config = dict(
    image_size=64,
    encoder_arch='swin',
    encoder_norm='layernorm',
    encoder_head_dim=32,
    encoder_qk_norm=True,
    latent_channels=8,
    decoder_blocks_per_level=2,
    decoder_attention=False,
    init='small_normal',
    optimizer='normuon',
    final_lr_fraction=0.01,
)
Rows from block 6 of the encoder of a small image denoising autoencoder, named by matrix and row number. Rows with one number belong to one neuron. Each number is 200 + 20 x the weight over its row's rms, rounded and kept within 0 to 999. All counts start at 0. After the name is the row's rms in percent of the matrix's.
After each neuron's rows are labels from the 100 images, of 14848, where the neuron reaches its largest size: "strongest on" is what is common among them. Only what is clearly more common there than usual is listed. The data: photos of plants, animals and fungi (iNaturalist).
# gate: MLP gate (encoder.blocks.6.mlp.gate.weight, 336x128), inputs 0-63
# fc1: MLP up (encoder.blocks.6.mlp.fc1.weight, 336x128), inputs 0-63
# fc2: MLP down (encoder.blocks.6.mlp.fc2.weight, 128x336, transposed), outputs 0-63

gate.210,091,221,181,184,226,201,179,199,212,207,229,209,237,181,203,194,241,213,171,229,189,234,191,224,195,210,215,217,213,191,185,167,201,183,178,203,169,204,214,190,218,181,119,192,199,226,216,176,190,210,191,195,208,197,191,207,161,214,208,204,208,236,188,144,206
fc1.210,114,206,161,196,250,204,225,187,242,151,202,208,181,161,218,177,207,192,199,220,180,234,212,248,201,224,232,194,189,204,188,211,190,216,230,195,142,213,219,200,210,183,156,186,219,192,199,196,211,205,213,215,206,222,198,217,184,193,221,207,193,205,204,176,182
fc2.210,096,187,174,207,239,193,197,206,210,165,164,177,232,188,204,216,211,213,172,226,183,231,226,240,215,181,211,214,182,213,190,211,171,186,220,218,137,180,212,192,218,165,170,187,201,203,229,187,183,175,186,211,211,215,186,217,163,198,199,199,188,198,207,158,208
strongest on: class Aves; phylum Chordata; order Passeriformes

gate.166,105,197,192,187,203,196,182,159,207,200,181,209,210,218,204,213,195,182,220,197,231,174,173,196,179,214,153,233,224,163,188,192,196,184,162,226,207,202,206,180,191,209,216,169,212,185,155,205,189,241,231,212,188,224,193,193,189,204,218,207,236,189,188,170,197
fc1.166,105,219,155,175,169,164,191,209,205,191,216,169,179,210,214,182,200,191,218,223,210,203,177,221,199,160,194,168,223,195,213,158,211,231,165,248,179,218,250,187,193,197,206,228,202,185,195,202,221,182,186,216,214,201,195,217,188,198,214,179,212,228,181,198,225
fc2.166,082,189,171,171,204,199,178,201,173,174,194,203,193,212,217,207,202,239,232,231,215,204,194,199,201,180,181,168,215,162,206,197,177,188,153,181,176,236,248,209,242,220,167,202,199,194,212,200,212,204,243,204,179,201,188,224,188,183,187,213,232,193,221,182,200
strongest on: class Aves; order Passeriformes

gate.306,108,201,176,199,214,218,218,168,175,242,205,211,204,212,218,206,174,231,197,212,224,195,224,206,185,208,201,176,207,211,183,234,223,191,218,231,186,190,189,195,180,200,218,192,185,168,201,167,195,207,226,195,188,211,192,192,186,210,225,238,191,217,192,188,208
fc1.306,103,173,200,212,204,221,199,216,201,189,214,194,188,214,227,180,178,221,188,219,194,222,210,187,189,189,179,206,197,187,205,219,204,179,197,249,166,203,180,214,181,187,188,168,152,207,216,199,170,180,213,205,178,238,205,181,218,191,150,184,170,177,216,231,206
fc2.306,090,209,171,219,204,196,169,182,246,196,206,183,192,217,203,213,220,197,177,227,195,220,172,170,164,198,177,227,193,219,190,237,182,218,200,225,173,189,196,202,209,181,204,166,194,203,212,186,201,197,180,209,214,184,213,187,207,147,175,172,163,170,201,219,205
strongest on: class Aves; order Passeriformes

gate.49,100,192,206,195,183,176,193,178,171,213,227,181,221,205,223,188,170,217,198,199,175,209,231,167,194,187,218,218,206,205,186,232,198,219,206,207,208,211,160,190,195,170,208,211,207,231,179,203,205,202,245,189,185,187,218,220,198,228,211,201,212,187,222,213,183
fc1.49,094,216,202,200,168,172,206,196,189,158,187,169,235,217,216,200,183,188,229,202,184,176,175,219,201,220,193,220,235,223,177,219,220,188,183,180,225,199,173,208,192,193,182,191,172,187,218,222,237,182,186,220,210,203,202,195,190,180,203,172,215,182,202,224,212
fc2.49,094,199,231,220,167,150,192,208,188,172,215,205,197,217,201,209,245,194,204,165,186,199,163,223,203,202,201,196,219,140,222,211,212,183,202,186,233,241,210,211,180,167,189,204,200,182,216,183,190,174,159,212,211,209,217,173,193,178,214,172,202,205,185,193,240
strongest on: phylum Chordata; class Aves

gate.20,103,182,200,223,196,229,178,175,204,186,168,209,173,207,175,218,213,215,179,230,187,174,219,185,215,189,231,234,195,228,191,174,216,208,223,218,164,222,201,188,167,206,211,206,228,208,186,174,212,213,212,233,209,173,195,216,180,203,227,181,208,258,173,195,233
fc1.20,094,224,192,190,190,203,212,259,212,196,201,202,219,231,227,210,190,209,182,202,231,208,207,220,195,209,229,219,217,187,205,216,210,190,221,183,207,201,180,233,207,161,225,172,180,175,181,218,196,182,206,214,156,225,198,190,223,197,196,189,188,197,188,215,193
fc2.20,099,202,239,196,200,227,209,215,167,209,191,187,206,186,197,193,171,199,186,211,183,202,185,206,186,202,180,201,210,203,166,196,224,230,185,184,210,200,169,239,212,170,209,208,200,239,203,191,217,187,206,181,195,226,188,178,203,260,251,169,223,198,162,214,202
strongest on: phylum Chordata; class Aves

gate.44,100,179,171,202,191,218,215,191,172,190,227,187,221,187,169,206,208,216,202,190,226,208,190,194,191,206,206,195,168,198,157,196,218,176,227,170,201,230,213,196,178,173,174,190,202,186,198,212,228,206,172,159,197,206,205,204,218,202,205,197,219,193,205,216,224
fc1.44,105,211,205,225,186,210,228,170,148,182,235,205,190,191,190,179,200,191,194,200,190,187,181,185,209,215,181,188,209,221,197,220,174,181,189,201,174,184,196,189,177,229,212,190,189,161,198,160,213,207,194,198,207,190,216,214,210,192,230,196,222,202,207,218,177
fc2.44,112,191,212,219,179,215,225,202,243,191,222,176,200,204,194,209,193,233,195,205,183,198,161,203,198,191,176,214,190,201,198,212,197,163,187,172,191,193,210,176,197,186,195,200,219,177,228,199,213,198,186,214,223,203,193,241,196,212,215,193,221,179,203,179,194
strongest on: phylum Chordata; class Aves; order Anseriformes; family: Anatidae

gate.128,104,179,226,192,206,159,172,206,156,186,176,179,206,170,186,179,161,203,197,213,197,219,238,170,176,203,220,215,230,180,211,222,199,225,187,234,222,214,173,187,204,218,187,198,216,242,191,225,194,189,219,207,185,175,181,230,180,194,211,195,190,208,179,211,203
fc1.128,097,196,182,187,200,218,212,206,224,220,195,198,194,177,171,182,208,207,212,217,216,183,223,200,167,222,212,178,225,213,236,232,214,180,217,177,182,196,198,197,188,184,223,203,210,187,178,182,213,194,189,182,195,248,204,199,236,208,178,188,188,203,208,215,178
fc2.128,111,156,191,174,214,173,175,215,202,198,181,208,176,174,181,162,154,171,211,212,244,211,208,168,172,215,216,165,226,200,223,232,197,224,218,217,193,200,207,220,244,211,199,188,220,213,196,224,206,209,202,195,166,182,204,212,194,193,201,224,210,197,200,196,160
strongest on: class Aves

gate.111,115,185,197,181,186,224,186,219,182,201,187,239,168,188,188,184,200,211,202,183,193,231,178,178,232,216,215,215,269,201,198,152,219,202,183,164,206,213,197,193,228,200,190,210,195,190,204,213,210,228,212,219,155,202,171,218,196,207,252,188,192,222,230,237,174
fc1.111,107,237,216,199,187,206,201,204,174,222,190,202,199,206,190,170,224,212,178,232,176,214,232,226,171,210,225,184,174,217,182,234,182,217,213,216,189,178,208,201,193,203,177,183,195,242,231,178,210,224,200,161,225,164,203,177,201,202,197,191,155,192,200,196,213
fc2.111,093,196,218,219,188,200,180,221,164,226,222,200,204,203,202,188,229,215,194,222,183,222,241,216,172,239,211,197,214,219,179,220,173,195,214,195,174,194,218,191,226,197,157,208,171,210,199,184,218,190,208,194,169,176,176,182,188,178,211,184,171,208,210,174,207
strongest on: class Aves; order Passeriformes

gate.56,096,226,209,194,190,206,214,167,191,207,171,162,212,195,180,193,231,253,201,207,188,219,209,196,167,215,219,205,178,187,176,185,169,172,192,190,204,191,191,202,221,173,226,207,180,229,166,204,218,200,177,252,196,209,182,221,206,221,211,235,179,185,200,160,216
fc1.56,096,205,188,183,182,190,172,204,220,206,188,215,198,206,180,228,177,159,224,209,219,199,195,177,184,199,210,177,230,213,212,225,202,236,232,194,207,223,215,173,190,206,188,223,160,167,176,185,213,243,155,188,216,170,186,209,203,167,198,224,193,224,207,222,145
fc2.56,109,178,220,179,208,205,216,204,204,206,199,223,171,198,234,216,195,182,202,187,238,179,211,212,157,194,173,175,224,197,184,191,231,233,157,205,229,221,192,182,238,202,186,227,188,223,178,194,188,202,204,187,198,204,179,186,187,158,168,189,208,204,192,198,207
strongest on: order Passeriformes

gate.266,115,187,232,178,181,252,168,192,194,170,187,198,207,193,205,230,202,217,168,183,193,205,132,197,181,197,198,217,192,215,187,159,167,204,221,189,210,196,202,194,196,190,192,194,160,197,215,216,184,210,189,180,226,178,176,187,216,212,193,222,226,201,235,184,232
fc1.266,095,219,188,200,184,170,213,187,205,179,180,185,202,196,204,222,205,218,216,212,201,170,205,182,220,222,211,174,195,206,186,232,214,209,179,196,145,197,219,200,199,200,198,211,219,263,182,201,211,173,203,217,228,200,187,199,196,217,212,174,203,209,187,205,200
fc2.266,099,164,188,195,214,205,173,204,196,197,185,226,163,187,200,160,210,165,179,231,210,193,221,206,177,193,214,170,229,195,211,211,162,218,214,226,207,170,169,221,236,216,212,187,228,210,215,203,236,211,204,196,155,185,199,220,198,178,193,227,173,190,201,203,186
strongest on: class Aves

gate.55,096,209,218,201,194,221,208,228,191,215,223,203,184,166,237,166,199,192,216,185,216,215,184,183,210,203,228,187,239,154,198,210,205,176,199,190,195,208,240,208,203,203,184,239,213,191,215,191,229,226,203,208,180,189,147,215,200,178,231,173,198,220,242,218,177
fc1.55,096,205,176,175,151,207,179,226,184,200,192,194,211,217,200,211,186,200,211,187,210,180,213,220,162,201,177,189,194,199,185,234,160,187,194,225,203,253,197,202,178,202,213,186,196,217,212,206,221,203,196,216,196,211,210,198,164,185,228,210,204,190,183,210,148
fc2.55,106,158,212,240,193,191,176,203,199,200,237,198,189,215,197,201,167,195,208,200,214,182,222,192,165,210,196,182,203,175,224,186,204,174,195,187,189,186,207,203,237,193,181,217,174,219,230,181,225,185,215,206,207,242,156,176,172,186,195,180,213,206,199,192,207
strongest on: phylum Chordata; class Aves; order Passeriformes

gate.307,101,198,219,196,242,191,187,213,166,207,201,206,200,143,208,188,190,187,185,195,185,195,234,168,190,186,214,188,188,196,185,244,160,217,166,243,223,202,194,193,209,240,181,196,200,217,195,162,212,218,214,196,197,202,198,211,171,229,193,192,215,195,183,237,168
fc1.307,098,211,194,195,209,211,197,220,212,175,192,224,181,179,168,189,176,178,176,190,180,177,215,207,196,221,188,199,202,218,234,199,200,174,187,210,177,199,199,196,179,196,203,214,179,168,166,202,218,198,202,176,205,208,188,194,205,207,180,203,216,217,194,203,219
fc2.307,093,213,199,141,201,229,204,231,238,200,182,206,198,157,183,199,181,202,200,183,190,202,207,181,178,191,196,189,203,229,187,219,185,191,240,210,181,202,206,175,196,196,227,210,211,167,196,206,216,195,211,212,183,197,185,219,192,201,204,197,206,196,205,213,185
strongest on: order Passeriformes

gate.298,103,181,225,200,191,178,186,162,176,196,168,185,205,190,178,202,231,214,239,202,196,160,192,195,214,220,172,199,210,162,178,195,196,225,218,239,227,215,180,203,206,196,215,187,219,192,183,211,215,176,207,192,222,192,169,217,230,226,181,189,199,214,201,175,201
fc1.298,083,226,194,187,172,226,203,209,217,231,226,202,192,212,248,191,179,198,192,158,184,208,202,221,235,181,209,207,162,194,194,219,220,196,194,203,167,235,221,220,191,191,190,186,163,206,196,213,204,161,207,212,182,210,206,174,172,207,214,186,218,191,250,193,231
fc2.298,097,195,183,179,212,184,210,209,203,196,174,185,182,224,234,150,163,204,190,210,200,179,245,176,189,203,252,216,193,206,199,241,176,185,210,184,175,195,206,197,183,194,202,153,194,216,185,196,203,198,230,203,181,188,178,189,189,220,186,226,216,199,256,220,216
strongest on: class Aves; order Passeriformes

gate.170,111,221,206,215,187,221,221,216,205,190,239,204,177,191,205,197,172,195,211,190,204,184,199,185,213,249,183,189,201,237,183,219,205,222,174,175,162,232,221,184,170,208,197,204,203,194,174,216,192,183,207,206,190,207,197,234,199,200,194,161,175,164,239,221,209
fc1.170,099,221,218,212,198,222,192,216,203,174,191,187,182,197,222,168,163,216,214,204,175,188,181,190,175,216,203,203,200,208,228,210,169,211,184,218,172,206,195,196,203,218,203,182,201,185,222,210,234,209,218,215,240,188,144,239,207,187,208,202,153,251,227,205,156
fc2.170,104,180,199,212,168,187,204,230,206,200,179,158,194,190,226,186,245,179,182,191,203,199,219,202,193,205,244,198,192,228,191,185,179,200,178,198,158,213,179,216,217,185,226,169,229,162,224,184,216,174,162,197,208,201,198,213,225,193,223,189,208,198,196,195,171
strongest on: class Aves; order Passeriformes

gate.132,096,165,216,232,221,209,217,178,230,190,204,187,194,192,229,215,214,229,161,191,208,161,186,185,196,174,212,188,247,195,196,189,205,188,208,143,207,221,196,195,152,205,172,222,216,162,211,194,224,197,210,205,215,207,184,205,178,194,183,201,183,208,207,186,222
fc1.132,089,180,169,198,225,179,207,223,177,227,192,236,200,217,182,195,215,216,206,223,222,166,201,181,196,202,208,199,192,205,241,162,195,153,210,214,187,236,166,197,185,188,229,194,197,183,242,199,195,172,181,205,199,209,191,185,194,184,193,165,200,184,203,174,260
fc2.132,077,200,197,230,201,204,171,190,183,231,211,201,171,211,214,163,178,228,173,209,233,154,173,221,198,141,213,202,200,202,202,218,211,232,213,166,220,184,197,180,205,220,164,218,189,186,211,151,204,198,196,216,216,206,184,209,222,208,189,230,211,159,194,189,225
strongest on: class Aves; order Anseriformes; family: Anatidae

gate.76,104,189,198,226,205,197,153,223,218,185,177,201,206,184,195,196,185,191,215,207,207,208,200,226,206,195,188,220,186,186,191,195,229,225,182,211,187,186,172,238,177,188,214,232,214,176,192,211,230,198,213,176,216,215,160,205,180,191,238,215,171,195,186,181,181
fc1.76,119,204,221,176,180,213,192,174,186,212,186,149,232,227,178,226,213,166,215,186,183,215,209,255,210,197,190,231,201,219,193,222,206,217,178,196,209,207,202,197,223,188,175,213,215,169,206,213,222,173,206,203,216,189,166,221,159,192,201,213,230,163,178,226,188
fc2.76,099,205,204,213,219,214,197,180,166,202,202,177,181,216,221,241,215,203,193,212,191,161,191,173,184,220,192,196,184,176,205,197,203,176,175,203,196,209,211,171,217,202,218,195,199,184,207,209,206,182,195,172,179,215,198,202,209,192,201,182,217,199,188,180,214
strongest on: class Aves; order Passeriformes

gate.201,103,187,225,208,185,169,176,245,187,177,190,197,170,208,178,176,195,189,190,210,226,183,152,183,161,177,201,229,202,201,205,167,217,223,183,218,250,197,212,221,192,196,212,167,217,186,177,215,237,174,202,236,198,211,196,203,181,193,196,200,198,184,173,202,198
fc1.201,157,214,187,189,194,176,180,220,174,205,197,175,204,193,225,212,197,185,194,229,225,177,188,184,180,203,175,198,194,195,201,199,189,239,205,217,218,221,232,191,174,185,213,213,135,176,175,207,226,182,211,225,212,206,187,196,207,182,204,179,199,217,195,178,188
fc2.201,111,202,190,192,183,159,161,216,171,219,203,184,203,171,217,224,191,195,185,206,220,187,182,171,169,200,173,195,201,196,208,189,198,233,209,175,210,199,208,197,187,209,232,223,174,178,209,217,249,192,230,234,197,198,200,181,168,206,195,194,193,236,188,199,208
strongest on: order Passeriformes

gate.311,101,192,222,203,166,185,196,218,162,218,220,193,190,202,199,189,187,182,196,208,223,194,216,170,187,198,227,206,225,170,223,195,212,240,188,235,183,199,229,180,218,210,163,211,197,220,208,200,192,223,210,163,196,187,204,218,215,181,231,203,201,197,191,238,175
fc1.311,103,197,235,198,199,182,187,222,206,238,178,171,175,167,213,187,198,228,192,194,174,221,189,210,209,208,221,235,242,205,218,206,190,187,174,183,196,208,197,226,196,186,221,211,211,223,231,218,197,179,217,216,205,232,203,182,224,218,177,170,166,200,238,222,191
fc2.311,090,199,171,193,197,201,240,210,180,176,233,230,179,217,222,198,197,206,208,175,216,188,191,180,190,177,194,234,224,178,210,196,199,189,247,188,199,194,188,227,204,189,212,212,209,206,170,232,206,190,194,182,225,199,193,203,214,203,192,193,196,215,179,203,197
strongest on: phylum Chordata; class Aves; order Passeriformes

gate.9,107,187,218,214,212,213,210,225,171,201,192,189,232,215,215,193,179,209,199,206,211,209,171,196,200,208,222,193,213,176,185,218,206,177,194,211,195,148,194,174,224,183,209,209,217,169,195,216,202,196,223,233,175,212,178,238,233,217,220,183,179,174,203,189,186
fc1.9,114,182,210,204,172,204,195,169,191,232,207,206,188,205,221,211,178,192,200,226,195,181,211,214,174,213,182,188,208,238,197,232,198,198,187,234,204,187,210,201,193,208,174,153,225,242,182,210,184,196,192,203,188,202,162,206,241,187,208,215,213,189,164,207,153
fc2.9,097,227,214,236,170,210,179,187,180,184,199,193,199,234,228,220,191,211,198,180,215,200,228,191,214,242,222,202,154,189,200,220,203,189,197,192,185,217,206,223,219,208,181,196,179,171,150,188,193,203,177,214,198,188,184,202,196,201,144,216,184,223,193,197,201
strongest on: class Aves

gate.48,104,199,193,193,211,192,198,209,189,206,198,212,216,222,190,170,144,224,184,223,249,237,187,193,202,213,185,189,246,175,208,221,177,214,215,179,215,241,208,192,177,210,201,157,179,219,199,191,165,185,199,195,209,221,168,207,226,222,178,191,201,193,217,211,190
fc1.48,114,192,172,196,204,230,213,211,143,166,209,214,164,143,231,185,184,201,196,223,207,203,185,204,189,190,182,186,186,192,225,186,183,200,206,237,205,204,168,215,179,221,211,201,246,242,204,206,200,188,203,190,169,217,221,196,219,184,203,228,178,218,211,175,177
fc2.48,102,210,222,189,183,191,188,226,171,194,193,194,193,186,203,193,195,179,214,149,229,204,166,215,182,230,226,198,216,197,219,203,181,214,223,185,201,192,197,194,155,205,172,201,167,209,188,210,183,238,236,215,179,201,224,189,218,150,164,191,233,189,180,187,171
strongest on: phylum Chordata; class Aves; order Passeriformes

gate.22,095,191,218,236,216,204,242,182,210,209,165,196,164,189,202,190,173,206,201,230,244,205,211,239,193,192,178,201,185,212,206,147,213,209,183,194,204,233,229,181,206,202,203,225,199,142,207,196,226,203,186,206,171,208,175,180,214,194,195,197,208,182,172,211,250
fc1.22,095,192,194,200,168,194,202,212,176,213,226,218,199,217,205,152,161,202,171,202,213,213,226,228,209,202,231,199,214,202,236,238,182,203,202,230,201,189,193,210,224,233,207,184,210,218,182,205,160,198,187,222,186,212,237,216,197,184,185,223,204,202,205,238,215
fc2.22,084,189,209,183,175,201,223,171,209,198,185,186,175,212,199,196,198,193,173,252,176,206,209,187,212,190,200,170,218,228,198,195,194,211,197,185,197,206,232,218,194,193,192,206,192,235,169,176,188,236,211,215,161,209,219,191,179,199,155,225,175,218,200,216,192
strongest on: class Aves; order Passeriformes

gate.88,096,169,195,186,229,222,239,180,168,185,203,189,199,195,209,193,164,197,172,187,231,215,228,213,222,206,224,193,209,181,214,148,214,214,228,198,216,224,202,180,183,209,201,239,166,195,208,202,190,204,188,187,180,217,183,191,186,178,212,234,191,178,227,213,239
fc1.88,096,183,184,194,183,190,195,188,196,191,218,222,218,193,204,178,141,218,207,224,191,173,224,209,212,230,191,169,210,231,217,232,196,210,236,247,199,184,196,187,168,197,218,213,200,186,204,205,203,189,197,205,229,240,191,221,175,174,179,205,213,199,208,214,244
fc2.88,088,201,182,201,190,178,182,186,213,194,207,158,239,191,181,188,236,189,182,233,183,199,205,164,198,194,167,205,213,213,204,217,216,193,179,208,216,212,189,198,200,194,190,199,235,247,204,191,229,175,193,198,213,171,234,210,238,195,216,208,204,239,213,195,191
strongest on: class Aves; order Passeriformes

gate.120,098,208,202,196,181,196,212,202,180,225,187,240,198,199,187,196,183,228,206,234,220,223,226,213,203,176,190,165,195,235,201,161,206,204,218,179,201,180,184,178,216,184,230,194,187,154,215,234,197,179,213,224,178,252,213,166,238,219,151,238,203,184,201,218,203
fc1.120,108,201,187,195,198,229,213,190,218,201,187,207,196,186,180,213,235,216,170,196,222,163,188,218,196,206,189,194,224,186,212,194,230,203,204,171,220,201,197,167,183,206,225,191,186,163,186,231,238,203,216,207,218,202,194,191,234,202,198,189,217,210,204,197,181
fc2.120,113,244,194,230,195,153,207,209,186,200,192,185,194,217,190,219,205,214,185,187,195,192,197,238,211,213,226,218,221,177,180,186,200,183,187,188,202,203,214,179,179,216,196,199,207,254,224,186,200,198,188,200,193,180,192,207,201,225,228,172,172,192,199,176,200
strongest on: phylum Chordata; class Aves

gate.249,108,173,230,167,178,206,207,170,161,194,203,208,191,196,182,180,197,152,213,220,180,218,206,206,208,208,195,230,201,210,198,198,158,222,207,228,210,207,209,223,166,186,160,241,202,226,228,190,209,185,185,182,203,191,198,202,184,183,207,217,215,209,160,210,179
fc1.249,106,223,204,197,205,194,218,195,198,166,191,190,191,173,205,166,192,178,191,227,217,222,183,195,193,185,204,227,198,148,225,173,207,224,199,200,217,194,184,192,204,202,227,243,220,196,201,179,209,220,199,211,201,204,171,214,189,169,236,195,217,226,215,204,200
fc2.249,098,217,173,246,169,225,182,202,202,199,228,168,194,164,219,211,186,218,192,232,217,177,208,198,203,161,193,224,206,177,202,184,203,203,166,186,193,199,209,198,181,212,171,194,236,215,185,166,200,203,195,224,201,187,191,193,191,190,233,192,187,244,210,207,213
strongest on: class Aves

gate.178,110,220,233,183,221,212,180,249,191,186,186,200,203,200,200,202,175,165,210,209,190,228,237,204,183,189,215,170,188,176,181,193,193,203,205,194,192,200,208,222,172,208,221,208,196,199,208,262,213,227,205,191,168,199,195,200,222,178,210,189,199,170,207,195,185
fc1.178,117,206,185,177,194,176,193,220,204,186,213,212,219,209,197,208,190,222,198,200,188,188,203,226,181,166,197,191,237,181,194,191,215,172,198,179,181,212,233,188,201,225,201,216,198,204,200,225,207,204,208,192,201,200,230,182,213,207,156,193,199,165,184,228,239
fc2.178,118,216,200,187,200,204,186,237,212,200,211,211,203,177,208,188,178,206,192,201,206,190,181,202,168,209,187,159,219,178,203,231,199,190,218,179,167,222,211,214,202,207,217,212,175,211,199,223,230,208,216,194,183,207,223,210,218,192,134,181,193,167,187,194,216
strongest on: class Aves; order Passeriformes

gate.65,107,196,214,192,204,178,220,197,199,226,164,208,183,222,183,238,198,238,204,204,231,218,184,218,218,210,195,184,178,206,174,202,237,171,213,186,185,179,206,206,208,203,180,199,217,210,178,210,189,182,219,204,159,211,193,179,218,222,181,180,220,182,204,205,227
fc1.65,095,211,227,210,176,217,219,231,195,218,167,215,179,173,200,223,199,266,169,197,201,170,212,189,210,195,166,186,236,198,195,169,183,187,162,202,193,187,191,170,169,212,176,184,202,204,179,214,192,193,220,221,204,197,226,184,199,194,218,210,205,172,189,226,228
fc2.65,094,199,157,219,194,173,213,200,181,210,169,181,210,197,200,164,209,189,178,194,177,222,216,200,197,183,213,210,220,192,174,229,209,210,193,200,166,195,210,202,216,214,188,197,233,171,207,188,209,178,160,195,192,219,193,186,226,200,250,182,213,210,230,214,181
strongest on: class Aves

gate.24,093,215,199,219,199,240,174,209,216,201,219,153,213,182,201,183,192,213,201,254,206,197,191,181,187,202,213,196,220,213,216,175,176,179,212,210,166,174,178,211,227,238,174,203,206,226,219,198,213,206,233,229,213,200,162,222,202,204,189,207,130,185,180,222,200
fc1.24,111,219,180,206,179,185,222,211,160,178,200,181,212,202,212,228,223,222,221,194,221,142,217,193,187,201,170,225,222,192,192,182,195,170,240,214,210,246,216,201,170,200,215,180,233,183,185,210,202,196,194,209,196,178,175,188,180,203,208,185,201,159,209,220,230
fc2.24,079,235,206,208,176,213,194,182,178,196,194,170,241,220,197,192,215,198,197,179,226,174,213,195,187,215,201,240,182,179,216,180,185,179,225,174,158,207,191,223,190,196,199,216,221,217,188,194,239,224,197,175,221,195,206,241,199,212,188,197,201,211,242,203,220
strongest on: class Aves

gate.5,105,170,265,212,205,214,190,197,226,183,226,242,193,184,205,192,188,212,200,195,175,203,205,204,218,179,196,219,226,222,219,200,206,222,208,169,182,240,222,172,180,197,213,200,213,203,213,183,192,201,208,191,163,198,172,231,162,208,211,204,209,218,215,190,198
fc1.5,081,200,195,202,227,229,193,172,144,205,183,186,225,194,213,214,215,175,169,216,178,195,206,235,208,218,195,212,194,198,196,185,224,211,214,226,201,152,174,237,210,198,242,207,196,198,200,186,203,216,204,211,215,183,225,163,173,223,167,206,195,220,202,232,212
fc2.5,105,195,202,209,197,189,169,189,220,225,220,214,209,192,186,197,156,246,239,181,203,198,159,207,185,192,208,192,190,186,205,197,224,211,212,203,200,222,199,172,193,193,161,209,228,242,219,175,186,205,250,232,180,208,195,179,197,227,187,196,208,197,199,178,216
strongest on: order Passeriformes